Weights of a small self-supervised image encoder.
Training: ademamix at rate 0.0006, 9700 steps, batches of 128.
Rows from block 3 of a small self-supervised image encoder, named by matrix and row number. Rows with one number within an expert belong to one neuron, the router's apart. Each number is 200 + 20 x the weight over its row's rms, rounded and kept within 0 to 999. All counts start at 0.
Before each expert's rows are labels from the 100 images, of 14976, where the router gives the expert most weight on average: "responds to" is what is common among them. Only what is clearly more common there than usual is listed. The data: photos of arthropod specimens (BIOSCAN-5M). In brackets: how many of the 100.
# router: router (model.blocks.3.mlp.router.weight, 32x192), inputs 0-95
# up: expert up (model.blocks.3.mlp.up, 32x192x192), inputs 0-95
# down: expert down (model.blocks.3.mlp.down, 32x192x192, transposed), outputs 0-95

# expert 5
responds to: order Coleoptera (42)
router.5,230,210,219,205,185,216,170,224,217,212,236,213,201,225,200,160,189,185,187,220,207,201,221,167,198,177,203,215,188,249,222,211,149,144,209,194,184,181,185,235,172,205,198,214,204,198,209,228,171,202,211,217,208,171,218,208,197,181,216,235,201,213,215,216,198,215,232,190,205,214,210,174,206,210,169,167,215,190,196,173,203,236,205,213,178,210,185,192,223,208,211,180,199,203,220,146
up.4,171,185,194,185,222,186,251,204,192,182,183,184,199,207,200,211,181,197,199,166,196,189,219,189,172,204,187,158,174,189,159,183,207,191,162,208,220,207,197,187,204,196,200,191,194,179,133,190,209,214,224,186,154,190,186,149,172,217,185,168,185,173,195,203,217,197,197,204,176,170,175,210,179,224,203,231,191,206,202,198,117,161,177,183,217,169,197,197,173,207,188,187,192,191,178,199
down.4,227,199,196,206,206,155,190,222,222,194,178,205,214,168,205,200,197,219,185,205,185,190,208,180,183,241,204,170,189,231,200,216,188,234,197,217,228,197,176,223,242,179,216,232,208,217,242,215,182,208,205,183,221,224,203,202,187,180,164,201,221,210,177,190,195,221,199,223,216,201,196,194,182,181,204,176,218,184,207,195,202,248,234,209,213,151,188,235,206,172,196,206,178,182,211,204
up.5,174,176,154,160,216,208,219,196,172,205,173,187,181,225,204,213,208,197,209,193,188,198,223,200,191,222,195,196,194,199,189,197,210,214,199,200,200,213,175,186,226,205,240,199,198,199,159,164,246,175,253,160,191,189,203,193,181,193,195,188,196,195,208,222,189,210,180,222,165,173,176,221,197,232,218,219,179,205,216,212,187,159,182,192,223,200,173,201,180,191,197,207,197,203,174,202
down.5,185,172,203,215,192,222,195,220,202,197,180,194,224,208,177,217,224,175,197,189,202,219,183,234,210,201,220,194,202,220,200,238,141,177,196,209,223,199,193,201,210,188,182,212,169,225,167,160,190,225,207,194,169,233,193,197,193,209,208,202,220,181,179,206,205,208,221,203,222,200,218,193,211,179,178,190,218,176,186,212,189,202,190,205,205,198,225,176,178,215,213,207,217,181,245,182
up.17,169,183,182,171,221,199,211,186,180,189,168,178,197,192,188,215,193,206,206,190,182,187,210,189,180,218,190,160,178,183,167,206,222,188,179,217,214,215,177,174,223,170,226,185,206,192,147,170,238,175,228,183,163,176,197,177,181,184,207,172,187,179,193,206,197,187,167,201,169,177,184,221,193,231,216,210,178,196,222,205,181,174,175,193,209,178,188,206,154,214,206,186,201,195,172,194
down.17,224,211,209,192,206,170,193,215,222,191,174,197,220,175,190,192,196,206,173,215,186,208,203,188,204,233,187,190,186,236,204,214,188,237,184,234,240,196,171,211,229,184,233,238,226,201,201,215,192,228,196,169,208,210,210,217,196,151,152,195,217,226,164,180,203,210,202,215,229,194,201,163,188,175,211,207,234,169,201,177,206,244,214,224,227,175,220,221,187,200,202,216,161,176,202,209
up.18,172,188,187,187,211,191,216,182,179,202,166,198,207,171,204,201,207,195,183,181,181,192,209,193,180,204,159,162,200,205,178,190,204,203,173,199,223,206,168,188,223,187,233,167,202,171,149,145,231,185,227,167,180,193,191,193,170,192,191,163,186,196,198,221,183,193,184,183,177,154,189,217,187,207,201,212,178,196,214,203,180,168,171,187,218,176,180,196,164,200,202,189,207,211,161,207
down.18,217,212,202,205,178,194,205,221,224,201,188,214,191,175,163,207,220,196,185,173,200,190,175,182,195,228,201,202,191,211,203,201,188,204,182,223,212,205,162,207,233,193,229,201,202,214,192,212,188,214,207,208,195,214,193,210,192,183,146,211,218,184,159,181,225,229,208,221,238,196,217,178,183,189,189,195,241,175,194,206,193,222,197,210,207,183,240,191,172,201,197,213,204,171,217,189
up.21,174,193,178,169,212,205,219,197,182,211,179,178,209,196,194,208,220,202,208,169,184,204,212,200,186,206,188,185,192,202,190,192,219,208,170,235,203,210,196,171,215,185,204,161,221,206,156,169,249,194,232,185,169,191,182,193,184,169,212,173,194,172,191,218,220,184,174,207,184,203,192,235,188,223,220,217,197,194,201,208,165,183,152,195,212,180,181,197,125,197,198,191,195,199,182,184
down.21,174,225,201,197,150,211,195,213,196,211,200,202,214,190,169,223,228,195,200,185,210,216,178,215,224,192,234,173,182,187,162,201,125,143,198,215,213,209,193,175,226,193,229,182,197,193,202,188,187,210,219,162,170,198,184,205,207,198,188,210,195,185,182,198,202,211,207,203,205,177,219,178,202,233,189,216,209,186,196,222,217,187,191,182,184,194,265,169,172,205,216,199,214,185,228,199

# expert 1
responds to: order Lepidoptera (44)
router.1,184,201,220,220,201,224,202,230,169,195,179,217,216,218,202,225,206,186,230,173,176,185,184,167,186,196,185,208,236,210,216,181,206,205,166,207,171,204,193,187,171,208,172,211,210,210,196,189,220,208,199,214,160,196,177,214,232,201,224,225,243,208,158,175,213,173,229,220,185,203,201,223,217,196,201,183,188,200,198,204,186,204,200,204,203,198,218,191,181,234,193,186,196,179,177,218
up.0,200,202,186,202,171,217,200,174,195,175,166,198,229,210,218,191,178,215,221,214,183,215,199,205,177,225,204,136,179,190,162,232,195,193,153,180,210,184,177,194,184,241,167,224,222,228,200,190,194,208,209,177,189,214,179,204,195,199,186,189,218,228,164,175,205,210,217,235,197,163,208,193,191,198,185,217,217,174,170,216,190,184,233,231,241,205,204,190,192,222,215,201,187,178,183,204
down.0,175,184,232,213,177,195,200,165,221,196,226,160,215,184,194,228,185,199,200,213,207,171,209,198,162,192,161,197,199,172,219,178,196,201,235,216,226,198,206,187,179,177,181,227,182,191,216,232,170,177,177,204,218,159,221,242,195,170,199,197,198,244,194,188,213,203,179,200,220,201,206,161,212,198,182,180,208,196,220,180,216,219,200,205,193,182,184,228,193,216,203,189,166,223,180,182
up.1,199,204,204,201,229,216,202,192,196,222,217,188,234,196,205,215,207,230,221,221,186,207,210,182,195,234,164,168,163,171,184,197,251,170,197,204,187,217,187,183,221,212,251,202,222,192,197,207,237,215,246,195,199,216,190,217,186,220,180,195,177,197,195,209,239,210,193,224,198,159,207,219,219,253,206,212,218,193,245,230,202,164,232,166,202,195,229,199,204,234,157,212,232,181,207,209
down.1,209,222,202,212,199,189,208,217,204,169,185,194,182,198,179,232,189,248,189,213,201,216,200,177,174,237,166,200,186,204,202,217,176,219,229,182,180,207,179,175,188,240,189,230,176,202,209,230,207,164,220,201,207,228,194,190,197,181,181,167,209,226,164,225,223,203,218,227,199,176,192,210,220,211,205,201,234,213,181,233,215,190,211,174,221,170,207,225,244,198,216,214,185,207,209,184
up.2,211,191,215,181,200,195,257,230,188,161,182,196,195,196,175,211,211,198,211,193,164,224,206,209,240,191,225,198,186,217,207,225,198,196,207,201,196,192,204,176,187,199,196,200,212,179,205,218,162,221,192,189,208,217,221,193,198,209,180,209,196,192,187,182,158,190,197,175,233,178,189,204,209,206,205,227,239,210,225,159,206,216,220,193,167,178,189,238,219,184,165,223,195,149,205,203
down.2,234,200,177,185,228,179,186,182,190,236,178,187,209,197,185,171,236,205,233,176,193,193,205,210,217,214,215,199,186,228,168,215,196,218,166,254,218,201,231,185,238,221,206,209,238,198,206,219,233,212,215,186,221,205,224,171,211,165,194,196,190,204,200,174,197,172,157,187,224,211,203,203,196,208,190,218,188,188,215,192,197,256,216,217,205,203,194,215,192,206,218,228,236,207,241,197
up.3,189,241,171,181,190,218,193,176,186,221,184,227,220,184,199,205,184,192,191,234,181,176,194,193,196,197,175,207,191,168,209,197,181,256,189,173,216,169,204,193,199,197,215,178,196,179,204,182,190,191,216,196,220,183,173,190,196,186,211,190,211,221,212,213,162,209,184,216,171,180,202,184,195,204,208,148,180,146,205,164,227,188,214,200,195,218,167,208,236,167,214,197,170,249,194,221
down.3,181,218,209,191,187,166,183,173,211,186,185,196,217,208,184,180,212,150,188,160,207,208,181,211,196,165,194,175,214,179,207,162,189,207,172,203,175,209,223,170,177,194,200,226,218,187,212,253,207,210,159,185,209,201,198,173,187,207,201,178,198,161,198,201,207,196,163,205,190,184,187,208,177,190,233,183,203,195,249,191,189,222,235,245,196,192,199,180,181,174,167,196,188,169,211,186
up.4,208,171,178,200,185,191,212,172,198,182,205,192,172,198,208,210,238,213,218,173,218,193,195,179,191,165,226,228,192,182,197,159,189,224,231,210,202,226,215,192,203,173,207,187,189,199,202,194,204,196,224,197,200,177,228,168,199,184,231,199,172,171,201,238,206,230,212,192,213,235,180,240,169,201,203,179,209,212,204,210,197,204,161,189,222,205,188,196,173,166,221,181,187,188,234,165
down.4,205,215,200,229,230,222,214,175,175,239,217,258,196,172,220,161,195,215,190,195,214,226,214,199,209,193,218,201,214,174,234,218,205,237,183,193,177,203,201,183,200,189,186,175,193,221,151,218,175,207,214,210,208,183,215,198,213,257,204,173,188,162,226,196,169,228,199,230,158,213,221,189,198,187,210,167,216,236,200,194,209,186,206,234,213,188,173,209,221,217,184,177,220,218,223,196

# expert 13
responds to: order Coleoptera (48)
router.13,224,222,212,230,193,203,179,201,200,180,180,216,219,178,206,197,195,191,244,180,180,153,181,193,189,212,176,150,216,170,209,210,229,199,173,221,186,215,197,164,213,239,238,201,207,198,220,198,233,208,211,187,209,212,187,201,196,206,154,220,199,215,215,217,201,198,195,218,196,179,177,256,235,246,201,191,205,203,235,207,177,168,199,188,197,227,221,188,225,226,192,213,239,175,184,187
up.0,175,212,221,191,185,243,211,202,183,212,193,193,215,201,201,205,175,180,214,197,189,159,152,171,208,189,151,195,187,151,221,185,225,171,189,184,176,153,215,205,165,165,211,155,206,196,195,182,203,203,189,226,190,195,190,209,190,176,228,198,171,180,218,208,188,164,169,175,211,200,212,224,218,199,187,195,174,209,211,178,198,171,191,193,176,205,195,194,193,201,188,201,219,212,211,190
down.0,212,190,211,181,215,193,167,197,183,179,211,220,183,204,191,175,181,205,187,199,177,236,233,216,198,200,212,188,205,234,186,225,206,218,207,205,220,204,187,194,216,194,217,216,197,212,198,232,181,188,216,196,197,179,182,164,183,201,178,223,229,206,210,212,221,211,234,217,194,217,180,165,164,189,207,224,201,164,181,242,233,204,204,196,212,159,230,190,226,187,232,194,192,179,219,160
up.1,186,223,231,161,198,247,203,203,212,188,212,165,226,206,193,199,225,203,225,175,166,214,225,194,235,209,172,175,171,174,197,193,221,184,218,181,166,191,215,147,209,208,215,205,216,172,190,206,204,219,258,212,166,226,191,197,202,205,182,217,190,213,262,196,189,212,211,185,185,184,190,199,186,225,191,181,181,169,224,202,189,196,202,192,200,191,186,198,186,215,187,206,210,174,208,174
down.1,214,227,152,152,232,179,169,173,189,201,203,186,184,189,166,200,191,217,193,178,195,215,203,183,180,217,181,203,169,212,204,205,195,213,189,211,200,202,193,182,211,215,189,225,213,202,190,202,207,177,234,194,214,236,193,204,210,193,175,195,179,194,174,177,210,198,194,235,195,222,183,193,197,187,193,226,212,195,181,230,180,196,219,191,213,151,205,219,256,203,244,241,225,216,245,201
up.2,207,200,214,202,205,192,195,174,175,207,198,199,193,152,195,192,154,208,183,187,188,224,181,172,197,190,185,215,215,202,216,222,193,202,196,220,195,179,200,167,194,171,186,160,186,206,206,218,175,207,145,177,227,183,198,178,246,191,216,183,157,151,176,195,210,195,177,171,200,185,172,195,193,169,192,155,200,173,193,215,222,211,183,211,193,184,196,215,214,190,177,189,205,190,210,221
down.2,218,187,212,241,170,218,155,192,204,215,214,205,200,200,205,186,186,213,178,198,202,178,209,237,217,211,190,192,198,213,214,197,190,199,225,198,197,213,190,165,214,187,197,179,229,233,236,221,176,213,181,249,173,167,198,207,198,185,209,211,240,215,206,194,229,179,218,165,226,239,197,191,213,195,206,220,175,192,198,217,205,202,207,187,163,203,216,192,193,188,199,163,190,171,206,180
up.3,191,200,180,209,208,243,185,194,188,211,217,196,231,207,192,165,187,212,214,211,187,197,208,210,182,199,205,180,204,203,227,178,240,235,220,156,162,193,213,225,200,185,213,232,198,198,193,207,212,195,198,215,181,181,185,190,215,173,222,234,187,208,249,234,199,202,181,174,184,208,195,220,190,200,196,177,191,190,195,213,181,189,180,244,183,220,201,226,179,193,227,190,208,181,201,165
down.3,194,197,217,169,225,199,182,214,200,186,232,211,184,203,184,193,218,219,195,208,140,217,208,220,201,198,229,184,181,181,208,227,200,184,201,187,209,185,189,191,214,217,202,225,224,200,185,225,194,176,208,207,214,200,179,157,179,203,177,211,213,225,186,202,221,210,238,231,202,195,160,163,178,212,224,239,207,187,200,222,207,218,207,199,207,182,228,161,211,199,245,172,207,178,219,193
up.4,194,165,187,221,202,213,176,208,207,181,159,193,191,195,209,237,190,208,213,212,198,205,194,217,179,218,222,182,212,197,217,221,141,185,214,188,175,186,176,221,213,224,174,220,202,204,218,207,205,123,206,228,197,192,213,242,208,211,223,206,235,218,172,193,218,207,220,210,192,213,243,207,228,193,207,198,186,236,184,213,221,213,212,211,197,208,200,171,166,211,212,196,211,199,185,241
down.4,184,204,234,210,172,220,194,226,218,174,210,174,197,192,200,221,188,228,188,238,203,185,213,223,210,217,196,172,215,219,205,218,186,200,240,180,218,192,198,210,203,182,179,199,175,159,212,207,151,185,196,222,185,203,236,207,208,223,194,205,255,231,180,203,197,174,231,203,194,209,211,227,207,176,212,198,178,193,180,178,203,156,207,191,191,163,173,207,216,209,195,170,199,169,160,173

# expert 30
responds to: order Hymenoptera (43)
router.30,190,184,185,219,202,231,215,197,183,204,176,220,189,216,206,200,212,185,190,200,231,204,194,242,204,191,182,183,203,183,192,198,195,220,171,178,224,194,184,193,180,207,169,206,224,197,173,208,194,214,211,174,203,170,147,187,186,185,205,192,199,183,187,205,180,190,203,262,196,158,207,237,180,207,267,229,210,172,231,182,225,199,207,205,187,223,202,202,209,199,178,219,210,217,193,197
up.32,176,215,234,194,233,185,177,204,209,215,215,166,209,201,187,187,200,218,198,183,191,207,269,208,202,229,210,222,215,254,215,197,223,206,213,209,214,177,245,200,215,185,233,207,175,207,182,207,216,225,214,224,186,221,239,219,204,204,189,226,199,208,246,214,206,215,207,183,201,212,218,173,180,216,196,198,188,218,195,200,182,248,192,180,199,196,185,220,193,208,227,212,224,199,218,157
down.32,202,183,172,215,217,183,212,213,180,217,205,208,209,178,216,197,222,182,185,185,177,186,219,212,199,183,199,178,194,198,220,225,188,242,191,191,191,223,215,198,187,212,185,186,229,185,159,185,191,172,211,198,213,215,195,221,175,195,200,199,202,174,208,202,180,213,186,159,169,181,203,186,178,223,196,201,199,210,225,205,248,182,199,174,222,170,173,219,264,199,197,228,193,184,192,164
up.44,208,212,213,147,188,203,194,194,228,190,212,202,185,186,168,214,207,236,238,172,201,179,218,195,215,210,235,183,196,201,177,194,196,180,233,200,171,221,221,198,229,240,211,172,187,215,208,224,216,177,184,202,156,220,221,179,180,178,205,213,191,202,224,162,223,217,216,191,207,199,192,175,186,230,182,185,184,213,199,185,185,181,193,183,186,175,217,224,188,209,208,194,203,166,212,182
down.44,206,199,199,233,222,182,210,190,224,195,200,204,202,211,171,210,190,223,215,223,214,213,257,195,211,244,199,224,181,215,200,185,213,222,240,188,220,208,196,239,216,220,222,229,208,178,208,191,208,192,228,227,168,186,195,197,200,238,185,255,191,245,206,200,212,232,235,217,208,206,209,197,213,204,195,200,215,203,197,236,202,217,177,175,179,206,242,206,183,193,228,203,206,202,233,194
up.70,157,193,220,205,202,217,182,178,262,170,201,195,208,226,189,180,212,219,205,218,203,208,226,169,218,203,209,196,166,222,182,181,202,184,206,181,171,202,204,200,218,210,223,193,183,194,178,190,199,188,195,215,190,209,209,174,183,182,187,203,178,247,237,207,196,222,233,170,206,191,210,184,196,203,164,197,169,187,187,213,189,191,163,168,175,182,221,197,183,208,218,143,171,188,199,189
down.70,272,199,207,141,199,227,189,213,172,221,202,194,194,203,203,179,174,208,214,200,175,236,220,194,198,178,213,204,198,190,217,193,225,173,237,212,196,193,210,242,197,205,230,207,184,175,225,208,185,226,217,203,210,200,217,195,188,214,212,193,215,180,191,191,213,164,212,159,202,215,200,227,204,183,207,206,186,211,204,177,204,206,186,196,143,218,169,187,140,193,189,199,192,218,204,247
up.96,191,203,240,196,223,200,201,158,224,189,198,179,215,165,173,195,217,221,218,208,209,194,206,191,242,220,212,173,178,213,170,203,227,196,201,228,215,234,215,167,238,171,216,193,184,144,190,200,206,180,196,222,193,215,211,182,225,191,194,195,209,227,235,181,191,228,203,189,173,233,217,203,162,217,178,195,184,233,177,202,183,199,175,191,209,155,212,228,200,223,235,170,215,227,191,181
down.96,211,248,196,203,233,189,208,206,192,215,180,225,210,175,199,220,239,206,205,176,189,218,207,192,193,212,196,201,185,244,201,240,198,215,174,217,213,216,197,222,224,188,209,217,227,222,223,181,206,207,193,207,251,177,196,195,222,206,155,198,201,213,198,196,192,200,194,220,233,207,208,180,201,210,218,211,212,203,193,204,244,200,195,151,227,186,197,206,233,221,194,209,206,204,193,212
up.135,197,203,234,177,190,230,207,174,269,186,217,198,215,211,189,205,215,224,228,205,199,224,202,166,215,196,211,210,174,201,173,197,194,177,197,209,182,205,214,212,224,209,231,184,186,183,195,181,212,203,207,208,204,239,213,170,178,208,198,227,187,249,228,194,205,265,212,177,221,224,191,171,198,209,169,209,196,183,175,223,189,191,184,166,196,159,230,226,192,209,248,181,198,192,193,178
down.135,232,208,195,168,213,217,173,188,199,208,185,193,191,187,202,191,172,216,162,200,173,224,189,182,189,215,199,197,193,195,216,195,205,187,238,210,200,164,193,221,206,212,232,202,198,162,260,212,187,236,194,239,223,195,214,175,225,191,177,187,184,211,204,163,185,158,215,186,184,208,217,217,189,174,196,212,233,176,179,175,185,206,190,176,176,163,188,211,179,194,187,182,186,224,221,231

# expert 12
responds to: order Coleoptera (55)
router.12,182,178,176,226,214,175,176,200,199,215,198,203,167,183,199,212,196,232,199,209,195,188,209,169,211,225,252,220,190,212,191,171,214,217,224,196,196,183,206,261,193,220,178,166,205,199,206,190,236,205,201,199,184,187,207,232,209,180,187,168,231,195,218,206,224,218,186,244,203,195,178,174,214,186,183,205,254,218,193,222,230,234,199,198,224,231,209,199,228,197,155,208,184,188,201,163
up.0,191,199,242,199,189,237,212,201,234,161,159,195,224,206,191,222,226,213,217,202,177,209,194,181,218,223,216,173,175,190,173,246,191,162,183,151,212,164,173,189,210,207,227,208,193,185,190,163,170,205,205,184,167,218,190,197,188,229,196,220,199,232,191,184,206,193,210,199,191,176,201,191,223,224,203,212,197,213,194,190,165,207,221,183,225,192,186,183,194,200,224,185,185,169,199,207
down.0,183,198,197,205,229,242,197,223,194,224,202,249,193,208,201,209,202,233,224,226,219,183,226,185,209,219,203,195,213,166,218,208,219,197,198,164,177,205,184,238,171,221,154,185,211,186,181,222,201,185,200,238,147,195,194,201,212,241,192,188,165,204,227,223,231,203,213,194,217,196,227,224,209,208,210,201,200,216,202,186,155,214,199,191,203,202,218,192,212,226,194,196,222,198,244,181
up.1,164,199,230,199,225,211,218,185,226,160,163,218,229,185,180,194,222,234,226,178,204,210,232,197,205,209,189,161,197,172,159,242,184,170,189,190,240,193,199,190,234,195,221,214,213,166,194,164,197,221,206,210,166,203,198,193,213,214,191,198,212,222,194,228,201,226,208,209,175,191,213,211,203,252,184,187,197,192,172,184,162,203,209,185,200,188,199,224,198,231,201,196,185,183,190,178
down.1,173,209,204,219,219,241,226,228,173,222,221,240,204,203,189,202,236,210,194,207,248,204,187,181,187,206,177,204,211,181,224,217,225,201,204,177,183,228,190,249,192,191,177,168,198,205,190,211,224,190,205,242,212,214,197,206,228,252,194,182,176,172,213,216,190,193,182,212,211,205,227,227,181,214,173,180,186,226,204,230,180,193,194,170,198,179,209,188,230,221,221,216,241,201,204,222
up.2,215,216,211,184,202,168,204,199,205,178,155,208,222,170,154,230,217,226,213,216,210,214,166,193,221,228,196,199,182,177,160,227,171,201,172,189,201,170,162,200,208,205,210,186,184,183,203,169,163,212,208,181,180,212,210,191,177,215,163,192,208,209,186,193,211,199,200,216,216,163,198,169,202,221,204,200,212,194,174,185,179,197,214,226,216,188,182,217,202,209,216,207,179,200,192,204
down.2,192,200,242,234,200,257,201,191,187,214,200,230,215,175,199,205,202,225,229,241,210,168,192,165,181,198,199,215,194,147,215,212,207,186,161,189,211,221,183,220,206,214,181,205,219,191,174,226,211,199,186,206,210,211,221,192,226,223,198,216,170,164,228,197,182,203,203,167,216,194,226,215,189,253,184,213,208,219,181,186,185,189,174,198,203,194,213,190,177,257,205,189,241,207,220,176
up.3,197,184,186,213,185,211,205,181,192,200,174,196,201,207,231,199,195,177,177,197,212,203,201,227,167,230,208,172,211,207,152,249,164,197,191,219,202,212,183,199,181,195,201,238,155,214,185,148,209,155,177,177,167,190,194,182,216,175,225,196,212,214,191,183,207,185,194,210,178,187,211,163,208,186,219,210,193,192,177,190,182,208,203,220,231,189,168,203,164,196,211,175,157,220,181,188
down.3,200,236,212,161,182,170,200,213,197,194,211,189,263,156,180,184,201,202,179,211,205,196,183,215,208,189,184,202,188,202,167,201,185,162,178,225,215,199,153,221,227,200,230,230,195,205,174,162,190,209,182,165,176,194,215,188,192,204,175,223,241,228,194,203,195,195,192,211,214,192,158,172,211,215,198,200,195,166,177,196,205,222,214,225,226,169,227,208,224,216,218,205,162,185,199,195
up.4,188,178,176,209,201,172,202,215,176,223,207,194,172,192,217,146,195,184,152,181,220,216,231,232,161,212,192,163,216,219,174,195,211,221,198,242,203,198,199,190,180,204,160,232,182,208,199,239,194,192,171,207,166,167,193,199,209,191,211,170,206,175,186,193,196,192,201,223,180,206,215,160,206,185,210,199,204,222,202,218,222,205,216,232,195,185,200,216,178,213,185,170,189,215,173,185
down.4,206,205,200,190,185,182,209,223,206,188,222,158,222,167,171,222,192,206,193,206,152,208,184,196,178,188,208,199,217,218,197,197,186,173,225,207,203,206,188,183,229,187,205,235,157,154,175,205,181,196,214,187,207,211,221,178,172,185,186,175,232,205,165,249,222,182,199,199,158,207,156,184,188,189,212,201,193,203,240,193,219,210,230,202,191,173,168,176,219,195,196,184,184,171,183,220

# expert 2
responds to: order Coleoptera (40)
router.2,189,192,220,195,165,216,203,215,219,180,215,205,188,186,193,197,179,202,189,189,157,215,181,212,215,173,221,211,189,198,211,183,170,185,233,204,236,163,188,230,185,201,183,211,167,196,214,201,169,172,172,172,196,182,220,205,191,216,174,229,258,195,213,187,174,206,221,219,195,240,199,176,179,188,226,218,187,171,201,190,185,205,196,219,235,191,182,183,182,196,240,204,188,216,202,174
up.5,157,210,195,162,248,186,211,172,208,213,190,197,203,195,199,183,234,215,208,191,228,218,230,195,192,206,193,187,181,202,146,205,212,186,186,203,198,198,207,165,231,204,215,172,217,192,162,182,205,229,232,171,200,221,211,187,160,202,154,185,120,201,217,234,201,205,188,200,202,203,172,226,208,221,214,203,214,189,217,196,203,200,182,185,188,177,242,197,199,214,183,201,207,193,220,194
down.5,204,232,208,202,201,175,228,207,247,166,191,124,217,198,203,195,211,218,206,204,179,158,220,208,219,212,216,233,194,234,188,193,196,203,219,204,235,210,218,155,231,204,212,261,215,203,185,198,212,202,194,193,189,170,225,198,205,186,228,233,206,231,201,218,225,204,207,201,192,185,173,189,158,231,219,202,198,196,202,176,196,246,249,186,202,180,203,229,180,205,192,200,171,197,203,236
up.18,187,206,179,188,222,212,200,196,186,174,199,177,201,185,211,191,221,231,227,194,202,210,217,204,194,213,209,163,200,185,144,192,210,186,201,216,167,191,198,141,262,207,219,183,226,195,192,196,236,203,227,181,163,195,206,168,177,176,182,202,185,200,207,212,233,227,199,176,174,161,195,226,210,240,199,202,196,214,202,218,193,207,178,166,191,168,213,192,193,212,179,178,201,161,202,186
down.18,218,184,211,219,221,185,200,226,193,220,214,224,190,177,212,164,146,206,195,198,184,221,232,166,213,221,216,168,207,208,210,228,196,226,189,206,213,212,193,244,178,219,206,214,185,221,166,232,217,211,181,171,160,215,197,215,206,199,272,188,195,198,181,185,211,221,226,241,186,183,215,216,172,245,206,208,230,193,242,197,194,239,188,226,210,204,203,202,199,192,174,210,191,205,232,190
up.20,198,201,173,190,259,197,207,173,210,210,198,200,203,185,222,184,226,250,224,202,207,199,206,178,186,208,211,205,209,194,196,165,218,212,198,206,220,194,200,193,220,208,221,178,216,213,198,202,232,201,240,183,187,187,221,198,204,203,218,185,177,199,207,265,265,234,200,193,201,207,174,248,206,215,199,176,210,243,209,218,203,214,194,188,221,201,227,208,205,179,170,192,189,187,235,202
down.20,187,217,231,205,199,202,220,228,199,221,221,221,196,153,192,179,187,172,191,197,199,212,213,198,209,211,206,218,205,226,210,211,200,206,185,230,219,239,184,239,205,190,217,187,171,207,171,164,188,211,204,183,211,229,209,202,191,217,233,194,203,170,222,202,208,221,200,183,213,204,220,205,152,207,180,206,212,197,179,174,186,170,148,211,202,177,192,174,198,222,169,224,211,185,186,172
up.29,190,199,184,196,205,182,205,168,203,201,199,191,207,190,199,173,212,235,191,179,229,185,224,181,180,226,204,158,196,182,150,205,242,182,195,210,200,181,214,158,214,192,214,177,204,186,174,217,204,227,220,170,195,205,209,189,165,174,173,170,165,191,196,206,207,195,185,206,166,179,163,200,200,206,212,193,223,187,232,208,200,204,193,192,192,155,217,187,203,192,176,183,174,205,217,180
down.29,195,217,217,192,197,213,237,209,183,211,209,224,182,219,177,239,200,114,193,193,193,195,184,218,206,177,201,207,183,207,198,194,223,225,197,208,186,232,257,232,217,197,177,178,198,218,192,165,176,193,188,195,206,190,180,192,205,203,236,178,194,212,233,211,184,211,158,188,212,214,174,226,229,202,197,182,184,184,183,211,188,178,174,204,204,225,197,174,228,194,210,186,217,217,188,198
up.41,165,179,162,188,223,201,203,187,228,184,187,193,181,196,192,165,220,207,207,190,223,212,224,204,189,206,173,173,175,207,164,200,220,168,191,196,184,189,208,178,217,215,216,161,199,173,170,181,206,220,221,182,179,217,188,205,163,193,182,191,178,213,223,236,219,215,196,200,156,176,205,248,186,203,189,213,227,216,214,217,199,182,164,157,171,190,210,190,175,188,175,162,204,171,196,207
down.41,201,150,215,215,190,194,195,197,204,190,209,189,182,198,202,191,224,249,221,181,203,199,216,206,221,194,213,132,244,187,205,180,224,165,219,217,176,206,231,206,221,236,214,207,184,178,220,217,220,188,203,197,193,209,222,222,228,207,229,208,190,175,183,207,191,215,235,192,172,199,210,250,230,206,191,198,197,211,211,189,207,221,199,248,198,213,200,152,158,219,200,185,221,171,229,180